python train.py --model="contrastive audio-text model" --encoder_activation="gelu" --encoder_mlp_ratio=2 --encoder_conv_stem=false
Rows from block 7 of the text encoder of a small contrastive audio-text model, named by matrix and row number. Rows with one number belong to one neuron. Each number is 128 + 24 x the weight over its row's rms, rounded and kept within 0 to 255. All counts start at 0. After the name is the row's rms in percent of the matrix's.
Before each neuron's rows are labels from the 100 texts, of 14848, where the neuron reaches its highest value: "tokens" is the input token at the peak. Only what is clearly more common there than usual is listed. The data: synthesized solo parts of chorales (CocoChorales). In brackets: how many of the 100, against the usual share in percent.
# fc1: MLP up (text_encoder.blocks.7.mlp.fc1.weight, 1536x256), inputs 52-103
# fc2: MLP down (text_encoder.blocks.7.mlp.fc2.weight, 256x1536, transposed), outputs 52-103

tokens: ":" (43 vs 10.8); "#" (35 vs 13.1)
fc1.224 114 [153 142  68 138  74 117  92 128 155 130 129 138 128 155 120 138 100 139 104 139 138 141  81  99 119 153 156 139 136 165 143 106 105 120 127 154 123 107 149  79 142 145 148 126  93 111 168 123 158 100 131 172]
fc2.224 100 [126 102 120  87 154 139 132 150 129 123 132 128 134 163  88 127 149 101 128 131 114 135 106 114 126 127 136 129 146 129 100 139 162  97 124 107 129  95 138 167 152 171 137 161 152 182 125 165 115 131 100 105]

tokens: "#" (40 vs 13.1); "<end>" (30 vs 10.8); "5" (16 vs 3.7)
fc1.297 142 [168  90 143 139  79 141 143 162 148 100  92 124 146 140 119 109 128 141 137  95 140  99 113 137  62 132 129 127 109 160 122 110 108 124 140 122 155 111 144  97 117 129  97 123 105 157 145 135 134 164 145 139]
fc2.297 156 [ 97 109 171 111 120 160 138 106 117 146  99 132 178  88 139 101 159 137  92  97 148  86  95 107 142 121 154 131 127 127 121 138 135 128  91  96 155 113 126 158 101 173  98 146 129 179 109  99 101 143 155 104]

tokens: "c5" (64 vs 1.2); "<end>" (30 vs 10.8)
fc1.658 119 [128 119 115 106 126 103 100 105 137 125 139  97 112 147  97 117 112 161 135  86 131  72 130 101 120  93 158 153 132 137 172 146 119 102 149 123 116  92 192 109 107 167 142 127 115 178 122 149 151 143 118 156]
fc2.658 113 [109 130  99  59 134 126 126 129  96 141 103 137 108 160 139  69 156 144 136 187  76 125 136 165 134 141 127 104 114 123 124 141 142 129 157 142 139 136 163 141 130 138 143 125 137 148 171 155 109 124 146 118]

tokens: ":" (100 vs 10.8)
fc1.308 068 [134 114 143 170 124 133  81 154 138 125 124 101 112 134 125 176 113 121 115 122 162 139 113 145  93 149 122 158 125 134 113  93  84  66 128 160 128 125 139 143 124 164 147 103 114 163 127 164 107 119 134 106]
fc2.308 088 [135 113 124 150 123 112 101 122 142 107 142  98 130 129 100 144 138 133 118 106 172  94 103 161 104 110 101 107 141 115 125  92 102  71 155 150 130 105 124 117  87 166 159  88 112 166 109 145 128 152 139 155]

tokens: "c" (51 vs 2.7); "4" (38 vs 6.1)
fc1.433 128 [156 110 140 100 105 110  57 118 149 126 159 114 102 115 107 135 146 141 168 145 175 124 144 119 100 132 116 145 138 153 177 118 101 134 164 150 127 117 164  98 116 116 139 128 161 135 108 132 134 149  99 116]
fc2.433 132 [119 136 165 104 138 133 110 124 105 147 103 124 113 121 151  85 184 148 129 139 143 115 174 132  77 141  93 113 108 116 118 117 113 153 152 156 121 144 120 159 120  85  77 112 118 102 113 122 133 167 153 105]

tokens: "c5" (54 vs 1.2); "4" (28 vs 6.1)
fc1.94 129 [156 111 137 119 165 109 104 126 119 102 128 127  89 111 116 174 104 141 179 108 138 162 126 129 138 133 129 142 111 118 151 141 134 129 201 161 113 150 170 136 112 121 146 115 139 155 116 132 130 142 126 137]
fc2.94 136 [ 91 154 111  96 138 143 150 138 134 158 118 152 113 176 166  73 133 110 111 142 132 146 145 147  92 149 150  81  90 105  99 108 139 127 161 135 125 140 134 145 145 111 122 145 124 130 115 144 143 115 162 132]

tokens: "c" (38 vs 2.7); "<end>" (30 vs 10.8); "4" (19 vs 6.1)
fc1.172 126 [ 92 133 129 160 114  89 103 123  67  98 124  82  93 114 147 161 139 133 128 161 132 139  82 176 166 111 131 126 114 137 154 152 111 107 146 172 119 127 165 115 115 110 126  89 137 132 137 132 150 127  92 113]
fc2.172 129 [107 121 189 122 143 130 143 126 123 122 138  75 135 115 159  98 147 124 121 113 139  99 136 138 131 119 149 142 105 100 107 146 122 154 119 117 121 110  97 188  85 111  77 127 114 168  98 128 111 117 120 123]

tokens: "c5" (34 vs 1.2); "5" (27 vs 3.7); "2" (9 vs 0.1); "c4" (9 vs 1.3)
fc1.251 109 [131 135  96 124 156 134  87 149 116 100 162 121 128 163 142 165  65 141 105 132 155 142 109 121 115 148 159 112 103 162 144  94 106 111 168 127 110 138 162 146 134 169 132 113 106 129 146 176 142 108 134 153]
fc2.251 072 [148 116 146 138 163 174 133 137 116 147 141 131 115  96 147  95 135 144 138 109  96 139 159 104 126 110 134 147 109 113 149 149 118 158 134 110 151 170 113 150 130 110 111 137 168  86 108 151 144 100 155  90]

tokens: "violin" (100 vs 1.5)
fc1.709 096 [105 125 107  98 161 114  93 130 102 149 124 124 125 142 131 118 123 170 110 169 159  96 141 156 106 112  89 128 132 110 104  94 113 115 162 128 130  82 116 110 125 159 150 134 108 163 129 127 158 131 133 114]
fc2.709 090 [165 140 128 104 137 130 118 136  79 137 168 136 106 146 150 111 125 123 161 104 122 160 145 111 112 154 120 143 105 119 141 100 124 172 115 133 164 116 135 138 163 124 126 157 114 129 101 137 147 143 117 109]

tokens: "c" (69 vs 2.7); "d" (13 vs 2.7)
fc1.688 100 [146 116 147 128 122 118  95 145 133 134 119 134 129 164 107 122 135 128 131 111 147 114 150 127 106 150  82 112 153 148 110 127 133 136 152 156  96 110 118 127 147 138 112 106 156 133 131 122 154 137  91 147]
fc2.688 089 [154 144 134 192 107 149 135 119 126 175 105 112 113 131 178 140 137 108 117 155 101 127  91 106 115 142 165 143 112 143 161 117 164 170 122  98 125 146 173 160 116 121 132  75  92 117  94 139 112 119  83 113]

tokens: "tuba" (100 vs 0.9)
fc1.269 102 [120 147  87 116 129 110 126 134 124 124 119 138 142 146 113 112 142 200 112 145 114  70 127 150 108 140  83  99 160 159 128  46 120 150 150 140 107  72 156 104  91 155 123 127  78 159 145 131 181 162 109 119]
fc2.269 099 [153 115 127 123 122 132  95 140  70 136 138  89 106 123 150 122 158 126 106 158 135 155 113  92 131 165 140 164  87 169 155 120 118  91 120 162 174 115 170 115 157 117 145 111  90 146 136 137 161 135 107 152]

tokens: "d" (100 vs 2.7)
fc1.158 073 [154 112 113 121 129 111 107 141 113 118 138  71 168 105 175 141  95 118 124 130 166 142 124 151 103  94 110 158 161 105 109 148  91 117 162 118 123  85 159 129 138 160  94  62  80 151 123 153 155 117 141 123]
fc2.158 079 [143 135 130 119 122 138  97 132 132 157 140 131 113 135 147 168 102 138 170 154 173 129 133 148  86 168 100 123 122 154 132  81 111 133 136 123 124 145 156  93 156 125 142 109 117 109 138 120 139 157  96 102]

tokens: "bassoon" (88 vs 0.9)
fc1.764 098 [150 103  69 148 131  96 126 159 121 122 136 103 135 134 126 163  63 148 159 120 124 132 119  93 131 147 125 127 150 118 147  70  82  98 135 140 117 150 132 118 144 109 154 113  87 132 144 128 197 128 135 135]
fc2.764 088 [170 117 151  88 110 120 150 162  92 135 148 149 102 144 112 128 107 111 138  88 108 120 118 112 123 166 163 154  75  89 145  93 153 113 159 108 120 148 171 174  94 104 127 140 128 169 106  99 140 186 170 117]

tokens: "c5" (26 vs 1.2); "f4" (19 vs 1.1); "5" (19 vs 3.7)
fc1.663 132 [153 112 109  78 159 128  72 112 117  97 123 124 153 152 115 136  85 144 133 132 179 128  89 145 105  97 114 102 151 151 157 121 115 110 155 141 143  98 133 124 157 160 128 123 154 134 161 150 141 130 117 123]
fc2.663 130 [136 114 164 128 182 121 102 136 135 129 144 138 148 105  96  99 143 147 142  75 140  97 147 120 134 101 145 133 147 105 139 156 108 137 124 113 165 134  93 146  92 139  85 164 158 112 135 139 127 118 129 101]

tokens: ":" (98 vs 10.8)
fc1.550 054 [ 93 112 101 113 109 106  75 145 129 122 122 126 143 154 109 156 113 118 121 129 165 115  73 131 126 113 121 117 148 162 142 136 175 121 130 149  91 148 122 126  98 153 120 121  94 160 118 145  77 120  86 143]
fc2.550 071 [131 149 119 153 103 113 140 137 143  88 130 125 116 172 118 133 114 153 138 132 182 101 117 171  78 123 116  97 144 120 140  88 106 112 164 126 118 124 138 119  99 129 117 108 110 119 135 140 129 154 134 151]

tokens: "g" (40 vs 2.5); "5" (28 vs 3.7); "#" (27 vs 13.1)
fc1.693 107 [119 140  98 178 153 122 104 129 115 109 137 129 127 126  97 123 134 118 139 142 137 115  96 119 146 119 130 146 156 144 119 120 127 149 121 113 111 123 156 126 102 157 164 108 126 168 135 142 140 107 122 152]
fc2.693 108 [120 116 134 112 142 163 103 136 119 147 117 120 118 127 120 101 173 120  96 116 166 108 141 146 129 128 125 105 101  89 138 117 154 113 142 125 120 126 180 160 134 139 139 156 130 192 106 141  89 125 172 130]

tokens: "c4" (98 vs 1.3)
fc1.142 127 [106 130 162 146 132 102 122 117  98  81 120  76 118 130 190 128 154 169 107 126 142  92 139 144 122 114  90 154 132 130 147 152 133 124 147 174 126 124 131 124  83 173 184 101 154 160  96 150 134 111 135 106]
fc2.142 132 [124  93 134  82 162 127  81 150 114 156 121 114 103  99 133 115 144 161 144 149 136 105 179 158 150  97 119 121 137 131 178 145 149 101 195 157 129 113 160 140 123 125 121 101 128 133 144 133 118 130 152 131]

tokens: "horn" (90 vs 0.7); "g" (10 vs 2.5)
fc1.248 072 [106 134  74 108 165 102  99 113 103  75 103 151 142 165 127 140 128 167 134 121 123 111 114 152 116 129  94 129 116 148 136 136 128  77 166 164 103 140 148 121  98 201 120 137  98 137 169 151 155 141 141 153]
fc2.248 070 [154 120 113 130 139 162 147 142 165 120  94 164 133 144 107 104 122 140 149 120 174  92 151 127  88 130 123 100 128 150 115  97 145 135 149 119 124 119 146 136 111 148 124 144 141 121 143 125 131 133 141 155]

tokens: "horn" (100 vs 0.7)
fc1.216 059 [122 127  70 110 124  82 138 153 141 109 132 151  90 154 139 171 114 168 189 123 119 140  86 128  87 145 138 122 173 120 159 125 129  89 135 150 129 106 135 103 123 179 158  92  97 134 131 169 110 107 112  88]
fc2.216 063 [129 151 133 148 114 112 114 129 142 112 142 141 104 163 111 144 112 127 176 135 183 117 137 154  79 128  99 100 142 131 117 106  81 110 159 144 115 142 125 130 125 146 137 127 141 138 137 123 123 142 139 155]

tokens: ":" (52 vs 10.8); "#" (27 vs 13.1); "g" (10 vs 2.5); "3" (7 vs 3.3)
fc1.5 101 [142  99 114 127 135 138  63 131 164 111 129 111 119 183 103  93 107 147 123 118 123  95 147 108 105 146 129 124 123 110 142 134 131  90 115 125 112 117 121 116 116 161 132 146 124 136 141 138 124 103 130 156]
fc2.5 093 [ 94 112 114 123 105 112 163 109 143 134 149 108 114  84  98 137 155 100 153 118 139 123 149 153 150 142 118 181  90  98 133 141 122 142  96 138 149 123 128 108 137 119 133 141  94 167 124 143 122 109 120 136]

tokens: "c" (37 vs 2.7); "d" (30 vs 2.7); "<end>" (29 vs 10.8)
fc1.15 080 [136 119 121 126 119 141 106 148 148 170 123 122 124 126 169 122 158 177 102 160 199  61 146 118  79 127 122 100 138 129 148 119 108 141 132 140  96 125 179 110 126 123 116 102  92 126 169 158 122 121  92 114]
fc2.15 057 [ 70 137 122  92 149 141 134 164 107 165 103 166 153  98 103 125 179 139 105  92 113 132 143 160 136 125 139 147 131 112 150 115 117 144 122 110 161 161 111  87 105  94 116 132 113  98 147  88 147 127 155 101]

tokens: "e5" (45 vs 0.9); "f4" (43 vs 1.1); "e4" (12 vs 1)
fc1.38 104 [130 168  96 154 166 112  83 124 141 127 128 140 116 186 154 168 110 130 135 140 103 104  85 104 138 120  89  69 117 108 100 168 138 148 178 162 129 134 137 151 115 166 145 139 108 153 153 149 144 153 109 125]
fc2.38 099 [124 146 121 182 106 151 131 110 209 125 160 122  90 119 152 152  98 132 144 126 140 110 129 121 120 105 121 112 100 129 134 147 189 137 151 161  95 140 149 129 126 136 125 122 110 121 130 125  91 114 145 157]

tokens: "c4" (63 vs 1.3); "c5" (11 vs 1.2)
fc1.562 108 [133 146 126 137 167 123 127 125 127 139 163 128 102 115 124 182  94 164 159 137 124 121 135  96 113 138 126 132 126 102 146 135 124  90 163 145  74 164 151 151 124 132 146 148 144 111 138 105 139 145 151  87]
fc2.562 096 [120 109 138 106 132 133 138 153 131 159 154 113 103 142 134 146  98 180 129 116 123 127 182 120 109 153 152 140 105 112 160 109 167 113 154 149  97 143 127 146 134 109 124 151  95 125 118 109 130 130 152 151]

tokens: "e5" (32 vs 0.9); "g" (29 vs 2.5)
fc1.380 079 [128 162  73 158 136 109 150 145 151  81 158  99 112 168 170 147 106 127 139 116 127 128 109 128  91 136 121 139 137 131 117 126  86  86 109 180  91 137 138 157 100 148 132 105 148 144 156 123 166 132 137 172]
fc2.380 066 [ 89 128 122 128 141 134 148 113 112 101 133 119 119 134 140  80 127 148  82 147 127  87 115 133 103  90 133 114 134 149 165 104 124 109 144 121 129 118 174 119 118 113 114 101 113 144 118  93 133 155 192 135]

tokens: "d" (100 vs 2.7)
fc1.202 078 [118  83  95 133 149 106 117 114 113 108 100  79 137 164 164 120 105 137  96 122 124 100  86 146  90 128 129 120 121 129 143 126  94 101 116 159 143 114 166 124 130 178 106  78 100 126 146 165 174 162 106  97]
fc2.202 073 [159  77 128 114 137 121 146 124 132  74 135 134 165 129 127 113  82 128 142 123 132 130 143 146 126 105 145 120 165 125 144 122 133 119 111 119 142  79  99 157 103 159 138 135 170 133 130 137 144 103 152 166]

tokens: "horn" (84 vs 0.7)
fc1.200 118 [122 113  83  86 138 113 104 130 166 123 164 119 120 171  98 117  98 160 114 137 134  94 124 116  62 156 136 124 131 139 125 117 101 111 118 139 100  69 128 113 110 149 108 109 119 129 145 164 150 150 101 145]
fc2.200 114 [141 115 144 105 130 121 100 144 161 168 179 121 103 116 114 155 161 122 157 144 156 124 114 105 118 125 147 161 119 151 106 143  82 116 102 130 137 110 105  96 131 126 116 155 126 131 127  95 158 115 105 139]

tokens: "c5" (76 vs 1.2); "c4" (12 vs 1.3)
fc1.756 115 [154 145  91 136 132 149 112 107 131 107 142 143 117 169 107 114  92 142  98 115 130 144  84 121 118 117 151 119 121 157 140 155 147  79 144 115 133 120 171 115 142 163 157 153 116 149 174 143 128  99 135 139]
fc2.756 105 [156 124 132 115 158 137 144 178 148 123 144 106 146 147 135 129 117 138 174 128 152 142 157 120 110 102 111 123 118 140 152 112 193 125 150 114 146 121 110 167 132 155  87 157 109 153 133 160 113 113 149 130]

tokens: "c5" (71 vs 1.2); "3" (12 vs 3.3)
fc1.360 137 [158 158 102  98 130 127  82 114 102 107 126 150 107 159 129 115 119 135 123 165 104 152 145 117 132 168 113 103 110 112 156 133 138  78 140 142 144 145 143 114 107 142 152 138 126 100 166 168 119 134 143 149]
fc2.360 136 [ 89 160  88 105 141 137 167 125 135 150 143 153 111 142 130 128 145 104 142 133 115 148 137 130 141 148 154 110  77 116 127 130 143 141 130 131 148 162 148 164 132  94 155 164 134 119 125 151 105 130 133  80]

tokens: ":" (54 vs 10.8); "#" (46 vs 13.1)
fc1.384 064 [101 106 145 110 154 123 107 120 127 121 138  88 148 133 185 104 132 144 117 132 109  94 137 128 102 137  90 146  75 106 152 121 112  73  79 169  84 100 138 100 141 109 151  88 115 100 123 108 138 135 172 152]
fc2.384 090 [164 110 113 163 120  83 110 116 121  79 120  90 135 117 125 135  99 121 154 141 159 116 108 144 101 124 105  97 126 128 139 100  92  83 137 154 129 100 126  91 104 140 164  74 104 122 124 129 159 152 129 158]

tokens: "e5" (76 vs 0.9); "f4" (18 vs 1.1)
fc1.580 114 [141 139 101 155 124  96 107 113 143 133 129 133  90 180 129 169 115 121 102 130  99 112 108 149 137 116 108 127 131 118 138 130 140 130 178 164 111  93 177 142 121 154  97 111 103 133 185 155 145 181 123 159]
fc2.580 102 [138  91  97 120  90 118 155  97 124 147 122 125 138 130  85 115 145  77 139 103  99 132 118  98 134 154 133 163  83 107 131 142 129 131  93 120 126 149 139 144 119 113 124 133  99 143  99 143  94 164 126 139]

tokens: "#" (100 vs 13.1)
fc1.242 102 [120 152 156 149 118 120 102  92 158 106 152  98 100 114 111 147 116 145 121 127 155 145  97 134 138 103 145 118 135 172 146 152 118 102 113 144 120 124 125 123  61  91 145 131 146 147 135 100  99 106 155 165]
fc2.242 126 [134 146 115 156  93 111 121 114 154  92 135 101 118 159 118 141 116 162  98 146 171 103  83 147  92 133 104  93 145 136 121  95 105 100 136 147 116  91 157 105 128 121 157 103 108 144 110 127 142 159 128 164]

tokens: "d3" (94 vs 0.3)
fc1.221 086 [151 120 108 124 119 111  42  93 120 114 141  91  94 151 158 142  95 120 135 133 134 156 113 125 143 144 125 134 110 147 180 136  94  98 168 181 135 137 169 139 147 149 181  94 133 162 154 138 118 133  80 129]
fc2.221 076 [125 166 160 138 106 138 161 148 145 133 134 157 106 125 123 109 147 164 151 143 145  96 149 142  66 157 135 116 133 135 140  73 129 166 143 124 128 132 120 156 103 118 101 139 132 120 117 137 106 165 179 119]

tokens: ":" (100 vs 10.8)
fc1.501 115 [111 127 103 134  86 132 125 132 113 108 145 135 140 133  95 127 142 141  76 124 130  91 102 122 103 154 100 120 133 139 144  95 142 108 128 151  98 145 153 135 139 171 141 104 138 118 162 154 142 167 141 123]
fc2.501 147 [159 125  93 142  98 109 118 143 118 104 125 133 116 163 116 164 112 131 126 130 181 129 102 133  78 134 111 108 149 137 142 109 131  99 180 148 107 142 166 121 133 178 138 110 108 122 150 156 158 143 116 144]

tokens: "c5" (100 vs 1.2)
fc1.81 175 [102 104  90  93 138  80 130 141 101 112 130 116 127 169 113 138 125 154 132 131 105 100 149 170 137 120 108  96 178 103 111 134 121 141 154 150 107  89 150 130 130 176 130 117 137 192 124 181 141 143  98  93]
fc2.81 182 [161 123 104 116 111 131  96 124 120 141 124 125 136 130 145 142 112 100 122 156  92 187 121  83 148 120 111 129 140 169 101 161 115 124 115 151 115 131 113 120 178 123 148 132 146  86 155 108 151 119  91 146]

tokens: "tuba" (100 vs 0.9)
fc1.125 177 [105  91  90  98 131  87 136 142  99 120 141 116 127 147 110 140 141 143 126 123  95  99 124 169 138 121 114 119 180 115 113 134 106 145 147 150 117  92 167 134 138 164 121 107 121 188 136 164 145 130  74 102]
fc2.125 180 [156 129  98 114 107 124 107 119 111 131 118 127 143 136 138 130 111 102 112 150  82 194 122  84 149 130 116 127 150 158  99 155 117 132 112 147 111 130 114 115 170 125 144 138 152  93 157 120 156 113  89 144]

tokens: "b4" (51 vs 1.1); "<end>" (36 vs 10.8); "5" (8 vs 3.7)
fc1.39 110 [115 149  93 124 126 123 136 139 165 129 192 100 135 141 126 135  86 146 129  98 144 106 124 129 143 126 131  80 129  76 140  81 116 108 133 182  64 119 132 144 124 154 133 146 138 151 141 155 139 106 154 124]
fc2.39 105 [109 155 159 107 136 155 141  97 137 122 131 166 121 161 105  80 156 140  77  92 129  56  89 124 102  99 139  96 107  79 134 121 129 118 132 100 126 141 159 123  66 122 113 166 138 137  90 115  95 168 175 104]

tokens: "b4" (42 vs 1.1); "4" (34 vs 6.1); "<end>" (24 vs 10.8)
fc1.225 116 [119 138 122 138 150 141 112 140 132 150 110 133 100 178 203 167 105 133 133 163 124 106  89 131 116 141 139  81 150 137 122 101 157 130 169 129 136 107 157 148 123 151 154  83 116 142  99 164 125 124 105  85]
fc2.225 106 [143 102 181 102 152 117  96 129  72 125 133 119 133  79 127 146 137 123 139  94 153 141 126 124 187 149 193 163 117 104 187 119 119  98 158 116 147 156 145 121  91 112 152 114 148 175  96 115 116 130 172 113]

tokens: "horn" (100 vs 0.7)
fc1.149 120 [119 131  92 132 111 134 153 147 126 124 116 165 156 139 140 125 147 142 186 134 126  96 136 130 114 123  64  62 146 110 116 111 100 135 139 153 120  92 142 109 122 134 136 107 129 121 160 132 145 124 119 123]
fc2.149 113 [148 119 173 113 142 156 105 151 100 138 122 117 166  86 143 133 135 136 165 140 150 102 137 120 138  95  63 133 124 159 125 124 146  93 136 113 159 122 139  91 130 116 123 108 130 115 145  85 131 158 148 107]

tokens: "d" (52 vs 2.7); "#" (46 vs 13.1)
fc1.238 058 [147 117  99 113 128 103 115 133 101 143  96 110 150 174 148 165 128 111 170 148 164 141 148 149 125 150 104 125 187 117 146 136 157 118 173 118 105 105 141 110  88 179 111 126  86 187 119 176 137 120  88  98]
fc2.238 083 [146 145 111 150 115  99 128 144 132 105 125 138 125 161  96 157 112 142 171 127 182  95 122 166  85 134 108  86 145 128 145  84 115 104 164 123 108 123 147 113 100 145 127  96 103 133 128 129 136 168 135 135]

tokens: "bassoon" (62 vs 0.9); "g" (17 vs 2.5)
fc1.444 076 [164 134 131 126 119 116 130 183  84 115 159 124 131 136 160 141 131 172 152 149 145 108 122 129 107 150 142 144 128 149 125 130  95  92 154 146 120 114 130 135 114 125 156 121 105 152 125 129 179 125 151 156]
fc2.444 057 [ 98 158 164 156 157 112 135 110 107  87 152 149 112  94 102 132 121 152 175 109 148 126 140 166 155 144 109 136 150 105 143 117  97 147 129 139 146 146 129 116  89 120 127 129 153 142 145 119 114 144 171 103]

tokens: "d" (100 vs 2.7)
fc1.20 043 [108 144 103 133 112 101 103 165 161 160 116 121 148 144 159 154 120 167 173 157 108 146 129  95 140 108 151 114 160  99 143 100  88  89 166 157  97 127  96 116 110 114 134  90 141 145 152 144 169 115  96 128]
fc2.20 073 [127 128 121 141 116 104 124 128 131  93 147 116 123 153 111 140 121 145 129 148 178  98 117 168  90 128 109  88 153 122 124  84  86 106 161 142 111 107 151 108 101 133 137 109 132 159 122 137 145 158 145 155]

tokens: "g" (48 vs 2.5); "#" (44 vs 13.1)
fc1.430 099 [150 102 141 133 110  63  91 152  90 114 165  86 106 137 157 159 120 148 136 122 145 110 116 158 110 152  97 134 145 107 134 114  72 117 149 158 126 101 128 159 126 115 125 117 165 147 136 128 166 137 118 117]
fc2.430 088 [123 142 114  78 135 119  98  83 129 119 142 113  80 146 117 117 130 127 119 147 143 175 146 150 118 148 164 142 139 105 128 167 140 132 131 142 103 159 117  94 124 132 154 185 161 144 123 154  87  87  82 112]

tokens: "violin" (77 vs 1.5)
fc1.10 078 [146 149 115 104 138 148 116 141 149 147 140 113 144 112 147 139 127 188 128 116 155  99 143 106 107 136 118 115 148 130 144  92  87 163 149 115  85 103 151 150  98 150 135 114  62 115 153 158 116 152  90 126]
fc2.10 061 [127 127 139  99 152 159 124 140 138 171 125 145  96 108 132 136 140 151 146 139 125  93 161 144 111 153 159 133  95  73 136 115 110 147 118 109 110 152 146 113  69  94 138 141 129 117 116 100 127 137 139 122]

tokens: "g" (86 vs 2.5)
fc1.692 077 [126 146 149 120 137 109  64 141 132  83 129 120 105 135 139 125  89 173 155 165 158 149 131 167 127 158 124 130 125 128 157 161 133 126 133 157 121  92 139 133 142 100 150 127  94 121 153 151 166 104  91 138]
fc2.692 095 [141 139 119  94 147  91  99 106  99  89 137 138 100 149 126 108 118 149 141 150 159 106 134 178  79 151  70  95 127 133 112 124 114 153 136 162 140 130 141 124 143 137 123 138 152 107 146 147 148 164  88 115]

tokens: "f4" (54 vs 1.1); "e4" (32 vs 1); "e5" (13 vs 0.9)
fc1.244 095 [109 147  98 138 132  95  77 122 167 106 140 115  72 164 141 149 119 129 155  97 113 120 139 177 103 128  94 108 144 102 142 158 112 138 148 220 111 111 145 133 121 156 146 114 110 177 122 171 139 119  99 104]
fc2.244 089 [124 147 106 144 124 139 104 115 171 146 126 149 116 122 144 116 106 113 144 164 123 141 120 132 135 111  97  92 121 130 119 162 155 102 140 143 124 165 145 112 158 103 157 134 129  95 169  95  95 140 146 149]

tokens: "horn" (100 vs 0.7)
fc1.63 089 [132 107 100 135 125 111  79  95 118  93 132 119 135 178 131 136  74 154 124 128 107 148  94 114 102 118 106  86 152 145 122 161  88 112 155 155 141 129 126 123 153 186 153 109 131 146 162 158 145 127 107 150]
fc2.63 075 [ 95 130 154 150 112 148 143 108 146 135 164 135 111 105 147 114 133 164 105  94 155  97 125 129 125 108 180 146  99 134 180 101 127 124 159 134 111 147 151 141  99 118 104 120  96 127 117 130 134 121 148 125]

tokens: "tuba" (100 vs 0.9)
fc1.535 055 [129 140  83 135 137 117 145 109  70 102 138 121 139 125 153 121 117 159 142 161 145  99 137 102 130 114 117 103 157 154 126 110 125 124 123 165 138 102 162 100  97 142 145 162 108 138 175 131 160 138 117 120]
fc2.535 071 [123 132 137 139 120 124 113 143 121  91 142 123 138 118 105 130 151 157 128 131 175  80 117 146 103 117 110 106 157 139 146  69 117  96 167 150 142 111 182 103 122 118 142 104 135 151 128 130 144 149 125 123]

tokens: "violin" (100 vs 1.5)
fc1.120 093 [128 127 124 107 130  83 133 137  93 114 113 132 126 135 133 156 113 188 152 165 137 114 133 142 124 135  94 101 192 126 135 101 101 137 178 123 136  97 139 118  95 139 138 111 131 114 119 140 168 133  96  80]
fc2.120 080 [157 144 152 107 103 146 106 115  96 133 141 160 114 105 162 127 120 132 131 131 148 127 115 104 130 159 167 128  99 142 161  97 121 130 126 142 151 147 178 131 145 109 120 140 130 112 127 116 156 149 107 103]

tokens: "c" (92 vs 2.7)
fc1.732 116 [ 92 104 133 150 145 113  99 145 106 122 165  80 103 136 175 172 143 134 155 121 151 108  78 177 145 129 147 136 123 161 148 138 118  95 150 139 156  88 148 107 122 148 187  53 129 164 113 156 150  96  84 112]
fc2.732 109 [ 79 135 155 121 151 125 118  99 185 120 134 130 110 116 105 176 103 122 117 105 130  72 103 121 165  83 148 131 134 100 152 126 166 130 183 113  97 135 151 164 128 120 120 121  94 163 135 102  83 152 129 113]

tokens: "#" (73 vs 13.1); ":" (27 vs 10.8)
fc1.334 102 [107 119 142 131 155 103  90 120 111 108 143  92 134 112 147 101  96 133 148 112 159 122 152 146 135 127  83 154  82 137 150 118  98  88  82 181 117  76 111 118 114 101 136  88 135 121 133 142 162 141 164 134]
fc2.334 127 [151 133 121 171 141  82 102  94 124  80 142  84 136 107 134 123  98 112 171 133 153 119 113 139 111 137  89 109 102 135 133 109  86  95 103 158 135 109  96  91 133 147 158  70 101 110 130 127 152 143 127 154]

tokens: "f4" (33 vs 1.1); "5" (21 vs 3.7); "b2" (19 vs 0.1); "2" (11 vs 0.1)
fc1.439 112 [123 106 124 134 145  78  71 101 118  70 180  80 119 156 166 129 136 127  87  96 121 108 127 129 135 130  81 161 145 128 151 147 124  97 170 212 122 112 145 114 123 179 142 133 128 160 120 169 114 116 123 117]
fc2.439 110 [116 129 130 123  89 129 118  89 159 140 126 168  73 134 148 131 113 144 122 133 114 141 113 118 129 119 152  99 109  96 121 156 149 144 180 163 113 163 130 136 139 121 182 142  81 108 138 127 122 132 128 108]

tokens: "d3" (47 vs 0.3); "2" (29 vs 0.1); "b2" (19 vs 0.1)
fc1.651 106 [ 96  98  95  94 145 114  43  89 116 125 115 126 129 159 127 126 124 135 117 115 143 124  98 136 119 141 119 148 100 119 182 132 110 108 180 154 129 148 194  92 128 152 184  97 112 134 147 150 101 145 110  93]
fc2.651 101 [119 132 129 103 155 118 133 126 137 108 122 157  96 105 119 103 121 191 120 135 120  91 184 157 151 124 155 107 176 102 151  99 136 137 174 141 127 115 155 127  48 137 132 163 150 120 136 108 133 117 171 135]

tokens: "d" (100 vs 2.7)
fc1.604 107 [150  79 113 118  81 105 133 159 123 117 122 116 154 156 122 164  96 126 136 141 123 155 112 137  93 170 117 149 125 172 129 109 102 133 112 132  91  97 125  80 174 147 145  75 103 136 138  98 142 141 112 127]
fc2.604 100 [133 173 117 136 127 116 148 140 143 103 123 149 148 160 106 152  97 122 126 157  99 118  75 145 119 141 129 129 173 114 106 108 138 172 126  87 104 128 116 139  72 145 120 143 156  91 128 109 140 123 129 110]

tokens: "c" (78 vs 2.7); "c5" (22 vs 1.2)
fc1.162 094 [109 152 141  94 116 116  98 146 103 132 173 133 104 134 112 168 123 165 169 133 155 124 130 162 158 110 108 118 154 116 149 138 133 123 180 197  85 111  98 155 115 138 107 144 167 145 165 132 127 113  73  89]
fc2.162 103 [108 170 125 140 151 143  75  90 138  91 164 136  80 140 114 151 142 146 121 128 149 133 115 173 133  90  78 125 123 152 138 143 169 177 158 161 113 141 117 134 137 134 135 148 123 100 151 120 106 117 123 110]